python train.py --epochs=27.2 --weight_decay=0.0 --adamw_weight_decay_other_params=0.01
Rows from block 8 of a small self-supervised image encoder, named by matrix and row number. Rows with one number belong to one channel. Each number is 500 + 40 x the weight over its row's rms, rounded and kept within 0 to 999. All counts start at 0. Numbers have three digits each. After the name is the row's rms in percent of the matrix's.
After each channel's rows are labels from the 100 images, of 14848, where the channel reaches its highest value: "patch colour" is the nearest of a few named colours to the mean colour under the peak; "peak at" is the part of the image that holds the peak. Only what is clearly more common there than usual is listed. The data: regions of photos with short descriptions (Visual Genome).
# convs0: first 3x3 conv (model.blocks.8.convs.0.weight, 128x128x3x3, each kernel summed), inputs 0-63
# convs1: second 3x3 conv (model.blocks.8.convs.1.weight, 128x128x3x3, transposed, each kernel summed), outputs 0-63

convs0.30 118:488438509479536526477548485448462532533423520436499529463517436464504467538563500510467495491399534513509552528506541506504535458553587489589492474474550503483513507674464491553506509459497478
convs1.30 105:486505515474545523484423476473515518444467460468484500587589509466499531476557529496495429468430521437498533478496574504390492449490475531538488461509524512498474582525436519498496537469500476
patch colour: white
peak at: bottom right; middle right

convs0.78 104:542564417495558510526442511467481483464479525500413493467495540508399585499442558474540447549510455597507467461549510500484478521552507497530455512489472508521505489502546454543538576477486561
convs1.78 109:458468472434478588526494525445471508471466503486469394492477548479472572463459550509423403438442435506491396479507486521428472475498479500435479478467528502492418461496503460454491485473514500
patch colour: white
peak at: top centre

convs0.15 095:498454449460551530552487526458479568464472606445449506539553467509517532500458495517522491462534535405490574528492572491590531435478525440518492470541478506518528498545513550508558500528503488
convs1.15 100:508631572470504469491468476555635529476503519505428543450475505504518526478493489553515459395543482521526500467421501516489472504495470519444488528469472516471478465477495472432493500512529424
patch colour: pink
peak at: middle left; top left

convs0.123 119:510503516498480437508495517440491518433528480460496522504521512588500449470492522578548419521499468578483483505513542494498573469541486457501433530490477478562596471555496556536535473458438462
convs1.123 092:534486535526515509468533550484500511473515395500514539569513550453510508456571537618527455493380490456521544464485480493534552515527503553499491533503488527587533463461532517547487525497505480
patch colour: black
peak at: top right

convs0.121 105:489533472474496484565482486568496515480507515474447528478528481491537478594553512452550516522481500483533426511528528456501526516503497507469561438537524556495510602500508404530433567477485490
convs1.121 090:501450492468494511540499408467487552507531523443508523502550471506451475479486447504515456468467480489452516464478518447530524493498487518425442472502498463573541554492494479402456513543483491
patch colour: white
peak at: top centre

convs0.56 099:502493514496532509521557483553505500440497523478479500490438501471529486378448500505484513428476494447473462450551499393498385467578474437488551449433531485481497469492446522491518476514499492
convs1.56 113:520584473587517505535545500503524518481525492512506473523492507476474475493536605559583476490494494538456517440537504554504501527544555467447493536523433498461575462428536472528444498530475557
patch colour: black
peak at: top centre

convs0.57 091:417511468512533540473513454518466456481481461487507555524498448470487453532462588484507451426465444448502484495506600486496513510486545451519477525499555527547511480498527509614517499486511440
convs1.57 094:505491469490419503474500461508554481473511581489461545502522542433412444388504502432516442472509466478490500391482510581481459485503407459535541467508449430477476568494539531491516516412524518
patch colour: white
peak at: bottom right

convs0.53 083:459552498485453537453525508529469403484551448554503482473481478396479461587484469460441488500514500498510499474451485425470540510515500523463431483503535482518468510535502436447484509475496472
convs1.53 099:544537382536583500469473496514446514563523527548510501587520505523547531512584508529555506443534479462504577455452506481553591478476496527531491436518550531515452546485467509500439462554497568
patch colour: black
peak at: bottom left; middle left

convs0.2 103:484531402492495559454467500465510510477525507472533476508529581471540454494467519491466510512446477520489451471498468523451497509477500628511526501506492474509494524411492485545468509516500515
convs1.2 100:457527467495389562459500506478525532500491530536515538540515523499507497521521484524500448446494449510550480426487433483524398490506483487460509488454456528536498457408529424501433480460478543
patch colour: white
peak at: bottom right

convs0.35 103:487517577587461489481491493505511466534482443525484486519498502536524471501447519454463553508499484516530511520471473524507424534511486515415530531529490477492469576551381502492443478536448518
convs1.35 088:546505466564494529503439470496479479484551494550569538404499518481463559534503498531579479494509502522456533519464568444459580492458469466437499406513494558477496457507493521477512425488435545
patch colour: black
peak at: bottom left

convs0.17 099:496451499502494563451563482574508493523528517475555484528499519541478536527457580590529510467577495487500549472504518490546493502548446508458501475484476543536482509499530471468484448465480518
convs1.17 099:487537541538545430481501477477485451509509512472528569486570448495398490466483486379535450524484538498458522515493499518537515530489476516458509449500488475468503523500517578518528529498462548
patch colour: black
peak at: middle left

convs0.60 087:490510490513594484537476479517495487461480486436470429493522562438489539503506513505435483445492520472482494462533450449468464525456484545525453560577435496444526520532407509573480517540473526
convs1.60 088:462493416525478504517509515476531502414559490508466489549479533470522460575509504507542489590465493555468547516514548486558522438543491521523458537555454498529578488495596488531461487484500568
patch colour: black
peak at: bottom left

convs0.97 101:470469585492464472504396463496493473455464514435530546471462492547508495494490475492499467568459493361447472525530512532517487491491433488541500502498499462467506462511488426500441456451441503
convs1.97 108:548473538571476508533537483538495539489523507464427599548499501564530484487535556488588539514468451527485544479465443450523492488506471546534521467554532536567503449539482548530581534491494471
patch colour: black
peak at: top right

convs0.89 099:499475509463490506439504432478466574464462508403453413487461526475460450500407464452470556497497461491491457518496512520527474486458494505449475465448498512524480521412480506504451552499483461
convs1.89 096:581496445458521533513523466536510553552565560553521591524512546487527435562525488521507481539472502549574526522520470497543552509456487480486557547564531511581531507542463397520520478467556543
patch colour: black
peak at: bottom right

convs0.118 097:481462435514517525525546465526481472414455502480503477531456451469517500474484502478512507519540429547464426501536528494502462431485484518479504506534497479484417569476501461507482504570474421
convs1.118 110:540530488491481503516463519466514502493443427441453512404417485501490448544466511452523485500443442503487493502488491500475474469473533455414459511498538494481496452452482463477508513513549521
patch colour: pink; white
peak at: top centre

convs0.8 081:537483453532482531453464433492480508503511450497492445465487546478471465560415496455504510541481507484509540500504476470466489545462397536469486451436476464603463452505511520470485469406485513
convs1.8 101:495514427462514532450509589528497503477479514457538481487430490544507491495518534486323459460525487506533494472430488531489483571499439550549515449456484515498467473524460469484497473478494527
patch colour: black
peak at: bottom left; middle left

convs0.64 099:452506557439536452489449509403482477526558506493532468483483516479479458512503493464497470505497450487461515491507420514422525491485539529497426523539477500509495450466464424462472420449529530
convs1.64 102:563450490484425523426453538506542490495532443517520511486502484542524500482508629572479553487524469474545529486458478517566496445498492560493505478458539533594496556500458514493473494498460545
patch colour: black
peak at: bottom right; middle right

convs0.75 097:472458460475380499538527510522480537442496508486544488437530486469463574483475408485482505527487487541473430456509501476527521497532483467439514565618521543531496525463499521484472477480413448
convs1.75 102:500496529417464524500461491471475541536563480523481509438469526518451453491490500531524429505451449503494477542478538567476512473494444526606461519468515502477490471541479500478536484481530500
patch colour: pink
peak at: top right

convs0.92 100:427481508487506482510465515549539509460492492474527468470519445509549505517439437585502546470545472438499460584456501497466408485606566490498505533508520540492508480517488537460416538525523489
convs1.92 078:556542485509433469477533409424504526539489538544466440492508515495452508537498490501542563491522494545503473496419456508584404489453497466441506530517500521474521504546524474558415547511464483
patch colour: black
peak at: top centre

convs0.14 108:469590552515533543524412598525498489480517550482589524507507529468514464455494576527509514430517545502544531475527507543553538530495542489513510487524557526513523491533569509480601564470486466
convs1.14 109:522479563477488476581483463441558504476500511512467561490509498511459479529534460495508476463481532467441471488469459451381442499490403529434459500509486504515433539473494497491470471484495502
patch colour: black
peak at: middle left; bottom left

convs0.26 103:517514436472496479506410539463480485482520485493523496523435440545505461479495531478496497461495450482496547449544456504497520624548522536448465507537564586504464547494474529423469452464514499
convs1.26 103:502498448456539512478483466478470496529481494454532477507550522500522529580508587501471495488596563504499564475498539522508459471559527523476493501547500428514467442556581465495510505501553520
patch colour: black
peak at: middle left

convs0.13 101:496500381548504491577478535462536519452539474507499542497588486606493540444487515567528509459511519528505543508566504562506486583533551413501479571482485478509503522518490486521492496499524574
convs1.13 115:497517528490493485513479454486492441514490448553472452457483506519401476483456500485451432459461466545409460429473539502498394493461467503487460552489453559450458488468481421510410481507518423
patch colour: black
peak at: bottom centre

convs0.125 086:505465510529514523519524485430447528464535583613524479481500475556560522512513519521436506517476502499468460429496412474477521444512477493569523486457435562542536431441506534432521568437522478
convs1.125 100:451484424570459448456477535444531418478532466488479546456472480513446491419514547484544456480500520542463507515534430490484539595500485582405479519492508513508506496456489490461516531531541437
patch colour: black
peak at: top left

convs0.114 101:533525470574451498525447426539483471525459513491482473527477485449489521503483453506586540528431553464523525422537544507495515500432463526535506478572484473536482505570525548491485469528410495
convs1.114 099:461468491498498498484541486467503560520494432471497508531565477507497520506491524532526540493569496419487492434461463483497500463515494484396454492435470538447489474445470398476481523442486460
patch colour: white
peak at: top right

convs0.100 100:480520501584486538511476515480548545508549465547478508486495597468491590563476468441467530473460523390571515471496494491578430477546487452504458520476475557454447471507491395532584462523527496
convs1.100 102:522545605489514364499491473473532458412529529502463495510459500486402509510511511505528466523515507436450523486505472436516518477470506498505451480485464613625542486541520457503492519486513477
patch colour: black
peak at: bottom left

convs0.21 095:449363582502494493472510445502474502505483488450463506461517509499505572528519495489520534495500547459482515476479480520500513450461483538513466486478455515508482469471569390505476517510467529
convs1.21 088:462498506453540541460479541552495581465462488537473484508379468483522612480504474538516500513502452457490496490514535476533558520471527530412500500497489472499528489536508459466531482489529459
patch colour: white
peak at: top centre; top right

convs0.1 096:555544475523533524450488385495467468511464560454514440503480515516484456526517490516465534468542476439476440505480436503488560565517429515507461560474428510504521467453426583471454549481490526
convs1.1 078:517461555480464454470502505566476498465484474506495568464494524466514467507498545515485495445487516528498463491488501426539458581438533494425596490472447513468492471509538472494427525509513529
patch colour: black
peak at: top right

convs0.68 092:481520490500510476540502515504519409524452483390459504407480459520497511506490483496475481498505520529553502521466514475505551490535563484518523488511507510431501478590481508575489468541473555
convs1.68 102:485499518479440480501474489495539508444500479455498564429583469452444534471519548484505549408495516433496547490461516536488497558460428427408530446480465460452550484515526466518441516532548527
patch colour: white; pink
peak at: bottom right

convs0.82 100:494518494520506464482521577462509499530484475540533474442476487480562482539500471490554561528473458460462435484509483457547423489490521558438495489517498472462511462504539513536435458469463474
convs1.82 097:501540496584477493492473508484528556623488434493507543533432463537597605524645500495437495490477456511509525479494518496468567452536502518533495558527447443510521478511509488511527507543496479
patch colour: black
peak at: top left

convs0.74 082:482523466532507451554473437490486489500541465411463443546491520491504470578412616522510451525519520480515510484488466510464495469571464501494502520507526443515574483500483546489506536550532544
convs1.74 088:497464488434581485519449483516546503524510565488483497514471447555491484573444512502497561532587472451472452557476453500601470468512496504465517528536455556506484586515440519522456482454515469
patch colour: black
peak at: bottom left

convs0.18 097:468438454488535505519488486454493495467479508548438513542540527533489553464483480613468519443431514463474511504539487480536474518555520454518513496527520573534555434508531550453560523521464511
convs1.18 097:451495518508438474517533486450486527447580479494479515510514471443454481467469530484535487526492438482502519487492414483450536470406496542458409525494537546481548484410571449484437581537534589
patch colour: black
peak at: top centre