Weights of a small self-supervised image encoder.
Model: 7.95M parameters, 48-pixel images, norm batchnorm, widths [64, 128, 256].
Data: trained on regions of photos with short descriptions (Visual Genome), 27.2 epochs.
Rows from block 5 of a small self-supervised image encoder, named by matrix and row number. Rows with one number belong to one channel. Each number is 128 + 24 x the weight over its row's rms, rounded and kept within 0 to 255. All counts start at 0. Numbers have three digits each.
After each channel's rows are labels from the 100 images, of 14848, where the channel reaches its highest value: "peak at" is the part of the image that holds the peak. Only what is clearly more common there than usual is listed. The data: regions of photos with short descriptions (Visual Genome). In brackets: how many of the 100, against the usual share in percent.
# convs0: first 3x3 conv, stride 2 (model.blocks.5.convs.0.weight, 128x64x3x3, each kernel summed), inputs 0-63
# convs1: second 3x3 conv (model.blocks.5.convs.1.weight, 128x128x3x3, transposed, each kernel summed), outputs 0-63

convs0.22:092145134133159135118124136144124142094173141137105123106135111107154151116113106111162134082105136129142129069124147098084157098159130130112152129128077183094087152130125128153139132129131085
convs1.22:095116091120152128078134119170134146135134160135124147188123129110121147150110119132139179140160120113109142123138094089121096096135146109130160143118126123087111143141121158085110095108095136
peak at: top right (31 vs 11.1)

convs0.82:110181118092113152137118118117119139159082116150164098115127128114129130175151126128096110116126097109161132129108154118115130148133163136118124185136124100091139112132091161130138203114117112
convs1.82:151103114166115109117132098156093147107148153144126100102143102140130127130153127125137132155057117177171138141109082129141110107124162148098126143132196144135128141118110135133114132151185146
peak at: top left (35 vs 11.1); bottom left (28 vs 11.1)

convs0.45:187119114109118140091095119122122110142116147123178138102102117152125139138137147168123146086109138143105148109136085139122171125129123122139177147176137155131130140110147097139193139100100120
convs1.45:138135146119117113132135135113144147174138149152156115155103124146152083157130166117171120109094132117169115133117128123107149150158124180098131164152090126104159148159107099056118089109159128
peak at: top right (30 vs 11.1)

convs0.114:129182136114155147135114116206118139130125147121166131131130124128141179116133146117105112131119112132135115156152153106136108129029135132138119104120148116129136136128128125138084086113098130
convs1.114:070086143102124134138126100101145149175126074120129105125113131091167116107140124101110126159135118125134154107063143135122109118131136087124125134108109166137142141119108140142131119176098115
peak at: bottom right (40 vs 11.1)

convs0.48:143101128124120099117146158135160143119200150116107101126127080130091100128165123160127166105121101098095124118134132101113185111156138145082119165112156120116105135105140143151145121114130108
convs1.48:140139175102082079103137139137128123148127113103131085077121125167116132154098150072114116093153129106128140087143142159101098141132137148087088129144127147114119140156143144134088093081147149
peak at: middle right (29 vs 11.1); top right (29 vs 11.1)

convs0.119:168114114123124140163098078133131133130076138106152201109149104110140108132096138125132097076133139128122146110143113186133151114092100121127149132116127080141141096120146130145130105108137136
convs1.119:162127133120111149121145161109130151141116135151108132130116154132210115113107141157124156110166093110140131147159126162123155157112106131127151152149126104109125157108061125165137134138173124
peak at: top right (63 vs 11.1)

convs0.84:119114113105144118135128151142138167086093173123135113128205117105104113126152140119184123165171130137133131123137117137140142152093146121138148126118119100160157138151139114136099080175123155
convs1.84:099128161117132142142114104126106111143109117121127119110117134144139128107134093148087127127147118117098116093120124154115162097136133075130113114126098129102119072107139101141140111130083113
peak at: bottom right (28 vs 11.1)

convs0.93:120183136094152126150137146118119098161133137141099123130109116140182125129111145118129137117104146132115144101187133148126158133137113093132113145156196080131163118145131149145094124097174120
convs1.93:041156104147102158125135110130143137137173110125119099126135133129165100146114130083134120111173117165172134125117101088095072147172112146109123138129132143106136145113109149139123104106126133
peak at: bottom left (35 vs 11.1)

convs0.34:165147130140138145107133124117144147129117135128189127095137073115151154129109144134103117076094107181117078114124129111114121129187136092139157159133141147094130130131137125164162132124160120
convs1.34:131123120110116113111138121092124116132136131164131155131115105158133095163142105121174132157122132110112120167199098071122106116138122130124164135146097118107154142139144154128112111094063137
peak at: bottom centre (33 vs 11.1); bottom right (29 vs 11.1)

convs0.74:108121060123129126091151116167106120135178139174149095148143134137117116088132091058146099128133150104138085138120124151124143097131117150120126097124116142136086136133122128136129130126090102
convs1.74:128098100142080135088111107144146138135107122062123127111163136101134198075118074131125103116133131103081124107134175122101118102129142119110063060109140125120151124119142124118133066163127120
peak at: top centre (36 vs 11.1); top left (27 vs 11.1)

convs0.65:117108166134141124168126145136123122080117137119122115126112090096093129181157134135134111114113110122084130111122121067131140143098154108117159144153131127178181138101166135148107142172121128
convs1.65:166153127087150149106114136116149104123157128107119076077133165168123112090141176122052121119176144180134087087128135153115123149131135119093120159118161134094103081121159145155137102107142122
peak at: middle right (40 vs 11.1); bottom right (31 vs 11.1)

convs0.40:123168159179118164177140112124134082132130136117104143154095104146149150113094136139146094104107145145110143131138124132115139099128144124137154154184152143147141132072106120130139125120186154
convs1.40:120109085122153151088111140053110129106124122174138109171134133120139137128132118189106120142133080148127099153168084062104155137136124148148115144125143146168122126134146152105131161091118145
peak at: bottom right (27 vs 11.1)

convs0.73:080140145114119134133092132119131131103124173127093245126110123171115137110146149129146189131098117168108121112142121111146133122154117139134116129134147130113140115137127121120138149137128136
convs1.73:139137127111152120160156128140133137120073137120083106156132128109160112092147132106120112124144134144146116128136134135132108132107124132119236128129130056083137149112119166055115154106127134
peak at: top right (35 vs 11.1); middle right (29 vs 11.1)

convs0.98:102151145148112165146121127145126127115105117138113103116091112111119149165149089140146112125120138116090157128120119120155132140135120122199141121168152171137145182132120089149139159171167162
convs1.98:128085104103147123123146124121128101136186080144150129152135138143159136106163120165132112172102125123126103111105079120085125149145143145107159122129140159146121108164137138089173117105142094
peak at: top left (34 vs 11.1); top right (28 vs 11.1)

convs0.29:129114121160135137100126123129115184074142116144159117116094131107154096080126144140100114098170121124202132111097116176113133150128131109133150095141119148148122118128134143104113132088106102
convs1.29:138112114149082123060153126113135148143097128102152142160095121145092116117109117136195161093135099112116139111118162150127102119127119138141092126135128110149136125112111092114142086149109118
peak at: top left (32 vs 11.1)

convs0.94:134133138137114125090131137135096128123077114131137168072150089128119152138143127126127074133131110145129044122144123170133156166127081119143124131156134126122102121134107078116130123146129106
convs1.94:122120117130084115128139102127118135140088135136118131128111113161112122129155109140132126115096121123079157201112121106163114081162130103131155136117122121108141148144134101120131065126080093
peak at: top right (42 vs 11.1)

convs0.4:173154150123171107118134106111092079153065140110148146116080101139134131112132143134120132097157105154151155151169112130099155138110151113136163119151130102113168103142118130090131133129114106
convs1.4:119110136092102144134149129096125143146180115147119139148123187114140098136125137103096152109164134139152157153119112118079118103102135137108150167098145113157107183118121120134110138117098125
peak at: top right (49 vs 11.1); bottom right (27 vs 11.1)

convs0.17:142132162114143092148094097153137119108082137114092076128120127106136138111191120142132085137110112105092124137150070167126111128149115143151130089122123134091135153161128099130113107126141107
convs1.17:130138122133112141128113100128120108117137120137131122112130165121122121113134143136111112169188120132116114173121103107137118131115124130130100122136119146181115164139134066137144153139117136
peak at: bottom left (38 vs 11.1)

convs0.18:126182113104142134109141164137120140119110185158126119126184118126111125115130141117125156101158120167147138126128143145094139131146116110127146092139171095072076099141111153133105114134115090
convs1.18:120090118139117108129124134167147143118107093120126143141137135116121119124114069108140114132108091110103146134147151124131092075147120129111141138100122115113146092136122093076125078120131125
peak at: top right (33 vs 11.1)

convs0.68:184137119142117119131106128133129126091129121145122120093141128109133136095093165093117120101137127127108086118109170106111152191100089079108159124166120150105126129147106112071119136125135113
convs1.68:095104113196083120107100131064133134126146081101132135147130122125134125159123101113134149133155120090102135164129085126127074135119119118107146170118126148114135154135174112091143109101119135
peak at: bottom left (48 vs 11.1)

convs0.23:145140157186116131129113105168077085119107152123107146098128133122113163110121147132168077147139139123087091129133111132119159148107142115131122125154126142138121151134116076128102107139186155
convs1.23:092117108130122143129122125052086130130148087153130112100117133123134148116150073147123125161155082134071137124140104046097111147124124092150161139133107133144124151120145133149135146095095139
peak at: top right (38 vs 11.1)

convs0.85:121115123139161128164118190141115131123136128153109126131124132125138124131201127122134131117111094154122110162115087149100187125133134114124123095049125106128157099123164114123160119111133113
convs1.85:117125135139114151112100111162143117101109136151110131118144182156114114126121152148093155147164120130149110138094122174138118132098133108142114152081075127114135125137099116146081131136141135
peak at: bottom centre (37 vs 11.1); bottom left (31 vs 11.1)