From a checkpoint of a small self-supervised image encoder.
Model: 7.95M parameters, 48-pixel images, depths [5, 5, 5], widths [64, 128, 256].
Training: muon at rate 0.0074, 10800 steps, batches of 256.
Rows from block 6 of a small self-supervised image encoder, named by matrix and row number. Rows with one number belong to one channel. Each number is 128 + 24 x the weight over its row's rms, rounded and kept within 0 to 255. All counts start at 0. Numbers have three digits each.
After each channel's rows are labels from the 100 images, of 14848, where the channel reaches its highest value: "colour at peak" is the nearest of a few named colours to the mean colour under the peak; "place" is the part of the image that holds the peak. Only what is clearly more common there than usual is listed. The data: regions of photos with short descriptions (Visual Genome). In brackets: how many of the 100, against the usual share in percent.
# convs0: first 3x3 conv (model.blocks.6.convs.0.weight, 128x128x3x3, each kernel summed), inputs 0-63
# convs1: second 3x3 conv (model.blocks.6.convs.1.weight, 128x128x3x3, transposed, each kernel summed), outputs 0-63

convs0.95:174141137114165134154154118113121152140148120160138113133097159128132124081144151151124157125157109155136139128105176118129148137102160073118128175145145104119118145150151174138129116106149075
convs1.95:126115097091166155108122112099141129100160151115108118090103125097113148081123133133118078107117095092105119101120137165150113113131137109085073152121121141094096160138133158104160156122136110
colour at peak: black (39 vs 13)
place: middle left (29 vs 11.1)

convs0.115:170129080157150144160121153131134151104117110125121117122141116170161116096106156118177128135172150140137114088116124124144123145124139061092187163156128064157101115125140155095096171130118106
convs1.115:140130143105121125154128139104136117097094137094065123118137146105127084123112157138121156147136087127132167092148137166089118093106124124089128161167108138119146137094131127072143150117141125
colour at peak: pink (38 vs 9.9)
place: top right (41 vs 11.1); top centre (27 vs 11.1)

convs0.110:130158164124172141135097176096106146132156089150119145064121126137152145121154131145122191140121133156149125103118134142125159066110151129153124163158134145108098118159160122139129114072124124
convs1.110:119115114097122135128084167105102077124136149117123158095076113121125128096124117129106123128089107150109110137135139144096100085113126125124081111161151164152062115116144167161149087107144094
colour at peak: black (31 vs 13)
place: bottom left (29 vs 11.1)

convs0.65:118120150090194113143137140119140108128114147116142137129141147125152118094132153153102122120180147134107149108094122094142118146147151067131173159137146146117126142095120122128118165139100121
convs1.65:121144107116097121117147114128143118128054099119107120139137142107114136113146129105120099138150150120149096073130131144142113130131144147107129071137087123083117159052131178124147145109139135
colour at peak: white (51 vs 6); pink (28 vs 9.9)
place: top right (50 vs 11.1)

convs0.48:091107148138126134099119148119105111100102149106117152090107130135129150088081105146158141144128099143140136113131095124115147081088147162175149076144139090110138076160148162140114101114095103
convs1.48:118118140128083103157119143123111129108082098116128095109163122133086144117109148089134101114141150124148131115113125112130120138127098077112118158136138122133119144145112126105139088116126143
colour at peak: white (33 vs 6)
place: top left (52 vs 11.1)

convs0.42:162148151097112128111118121118113135111130121123155131141123111123097073134073158122139157138103104129141142102127073145081111187109118180124100136119131102133108115109136135135085121066135126
convs1.42:123074122116137161130148127139114137118131061101122153143115096150092107117078165137156128151129161081098109153136089119132117135105116135141171125159134116136086148133139190145124126080130123
colour at peak: black (56 vs 13)
place: centre (32 vs 11.1)

convs0.104:160128118130150116099136121080098135143138117104132139190141017123135134105107127127125105144126158154149130120108128125119137115189115118137101123136124080159143137105126123122141135145070098
convs1.104:111169141159151105137134131115098155133126141169118154106109069159120121104183150133137126100151116118133135116137145133137140122124080139140126118123112121157187105115116135146151139142152101
colour at peak: black (51 vs 13)
place: top right (35 vs 11.1); bottom right (28 vs 11.1)

convs0.80:138147133121117119078112135115107093139149137161151108128155120160064132181126132143096140113150125151136112138132146155173189134134141129183090085139127141137159104138142096127173126114138115
convs1.80:125141152087111112101091115143144136135145177125117147127096098119062157118142089111177107122128137133132123105099137132133129094104114111112051136131150147129081146150154096145127134098146102
colour at peak: black (45 vs 13)
place: bottom left (37 vs 11.1); bottom centre (32 vs 11.1)

convs0.74:148149098137090141115143136122134118114166109135159143184148164095122173126112147110095095119120143151176162100130129135111113141155136164146158094138104129147155130141138108141158137132144135
convs1.74:125109081133111149120110120063139103133176190150135101135130165105149119141056154143113106151133133138125129120134149131119121101143106137161121192125156164144101134149118092132087134113110113
colour at peak: black (43 vs 13)
place: top left (36 vs 11.1); top right (30 vs 11.1)

convs0.120:125139091127143104190105153106129136127115127143179120151138089128171138083139134098138126132121120153160128139119119092106133127167082118147145162143128084115139118098143169121133165110125135
convs1.120:158121111126093127153131141077146090126087100155109123138120127102134103038108132152144134127106146123126113121150129093114114118145087137076133127116116124144136124142143134065137112143089124
colour at peak: white (33 vs 6)
place: top right (28 vs 11.1)

convs0.23:086159089118130132119061173071104118080109128131151121132119155113131179134158101154080140135094140150143118139131111110132126121160113151142119127103126151183116121123140112147110119116104137
convs1.23:107088112086149137134124131102144097129131116126114097128097119103160145094097140140084142164173091132085087170110097116110132115124137128149126164140163195124098133135119120101141110211132120
colour at peak: white (28 vs 6)
place: bottom right (29 vs 11.1)

convs0.109:113120139114121143156171124138120138071113104114117119125126162124128095122110158131116122093116116106135105158084079150151123154114143092101096140125115144153142133125099105106105140142169119
convs1.109:160131111153110157118111126107123096114176136116157115093157136136110113125138134143127139147119118118120148199080156140195129104092127118120146101128125136113147156110094074103126142123143129
colour at peak: black (30 vs 13)
place: top left (27 vs 11.1)

convs0.2:112118100167148156096140173111114164102134128089131104136166137140140144134104102123132145128165105159131154117118081142147150149130088131144117080145105139150146135133133141119133156136183109
convs1.2:132118118126150099113124121104132125139160141127120105148113134123130114169117137135114086128142124154109188108141109070149110155112109138117066128155089247117141158185127126105109151132123118
colour at peak: black (73 vs 13)
place: top left (34 vs 11.1); middle left (27 vs 11.1)

convs0.88:136167108138118148109122149147114131114108147140137135121132181105152153104143132100132127129108108102107065132143119142169149138134105145160162162149129103152119094194117153134127121119139130
convs1.88:096118147115120116183122131135100143091147122125137118115158109147112134131132123154133132147094170106139127084147141118171101102105134110119113111101125119142139104182104135137120152106137108
colour at peak: pink (27 vs 9.9)
place: top left (33 vs 11.1)

convs0.53:136111113143124147085134105111096130125118177130101129106078101123136158119104137123145119124117134119106125147139181133117151124110116113097151103136094120166177158126123155112099139131150118
convs1.53:140134132092098125167111073142126152143125128123114127144122136109118148139113102201141133116120118133094112179147158117159158108119087149127098104147135121119138155117134108110106106145097147
colour at peak: white (34 vs 6)
place: top centre (50 vs 11.1)

convs0.73:120166104133177069120152113161122159120143145138128125149097049167098133078091106123128087076131157152114097181128145161134126096121104115090090096126111106136126116086110143093096124158131111
convs1.73:176155094168125121119188100148121115100107141184136187151145093129139114101169101152126109128116124108150143134139098132169162135103138140101124129118108154140185124117143132082119144154175113
colour at peak: black (43 vs 13)
place: bottom right (38 vs 11.1); middle right (37 vs 11.1)

convs0.24:112133116135096136115138129146116130154122137135127112108119136120146155101128112140165129151124128121110117142133126123145146111109128174134219108139132076121140116194135233121092127130146139
convs1.24:152135126146123128161130148147113105083036102143118107159131140128171143129154125111132129150124170118146131088136131128143135123104105152123118135118097129110115166187131125104188106141099115
colour at peak: white (33 vs 6); pink (31 vs 9.9)
place: top left (52 vs 11.1)

convs0.112:115153115175130140128113146129114104096131149125130149145127111139123121162089097121165134121110157120114122151149110086115111105146088167139153124141153120113107142142194103116115107137113117
convs1.112:109113110113094121087109112148102127115154104094147142104152112082133138114142129137105138130097104094103167102102112109135179115110107123136106094135127166138115106140131098107132125092117156
colour at peak: pink (28 vs 9.9); white (27 vs 6)
place: top right (30 vs 11.1)

convs0.106:135140129099095147106108120139125157155124101119138095129120152104130121165113135104158050094085137122143103126111123142149120166114114162123094114100111104079112107100122112141121129118123122
convs1.106:131131162134133162180114192120131181128108146158115148149125130130138092152157129131141122095133138156108098074154115119112099154101109102160145121114147104120121112148124086119118142134158090
colour at peak: black (61 vs 13)
place: bottom left (31 vs 11.1)

convs0.1:187144140155126156106121137191121099034131153147139104123128158178136098115131125156144132131138160109098106114151152126120101134118107098105132106161123099108160135164142139125118134112138170
convs1.1:118138147161088091112115114141111101107153113138117114070137147148089136113148176148098134108139138155100116094123106094177167118130089145113121105113106129117149131136134122128087120104146122
colour at peak: pink (25 vs 9.9)
place: top left (33 vs 11.1)

convs0.75:102120099119199113114134135141098160117121094135161099141139065144132125165134086119137130125094133125128095141136109114110132109151111090125152138072101105148138130112172110127171091128113109
convs1.75:118118163129139101124133128173128098097113105153101134169126107197111142089088168149145118144053093154089118162157099136125123123147142102127144117086121152154176119118098116131108100146138128
colour at peak: black (80 vs 13)
place: bottom right (28 vs 11.1)

convs0.105:136127127151082112098098098118122134124120092131107098135138110117098136157113125130158107161038105135141111143136122134135121112123110142144101125121134200123128117170143171175130107128172155
convs1.105:103104102132136174127109175110097141075113121116112094143171132132137135126161130132149130198081143120164134113106133145148128117132130118146156092132114127125143139225123127118169145128114098
colour at peak: pink (40 vs 9.9)
place: middle left (44 vs 11.1); bottom left (35 vs 11.1)

convs0.107:105104105116177089152139137104128132127105127088104108087140118105160125154139069147102101127119121130126168110115139096128106131106142133133175102108141149039131098136143113111111120120103132
convs1.107:122149155138144127126105143139139132156124085097097125130110148078081150127137129107114065143124128129130163136134144126119114102132083117084138111106128147076112154091113136101160121150114133
colour at peak: white (47 vs 6); pink (35 vs 9.9)
place: top right (31 vs 11.1)

convs0.8:117123104128178108136109109110108138129167168157146131121122086114129132135110128116098134126137143110114152143128136104115151121101134114144223155164109071133133145139101163109104142136137121
convs1.8:151121148120100118155105119145135119128080066119117111150110169100110129090094114102147124180076143118079086090129156122162114120135097124128104139166134124081117162106135135071148118111147137
colour at peak: cyan (37 vs 1.1); white (37 vs 6)
place: top centre (29 vs 11.1); top right (27 vs 11.1)

convs0.51:120089091112130145096110141125108121092123084125123111116123116128128126096074106096133099142117116167192106117148125124092121128161153138114103105117145101123154108132131100137113106092142143
convs1.51:095129106110123143165141092116067120129140137112124112119132137148109134068101129130153134118104117132130119157104092141129142135104130143090176134134126107155151131128126163132163107107148094
colour at peak: pink (25 vs 9.9)
place: top right (39 vs 11.1); top left (31 vs 11.1)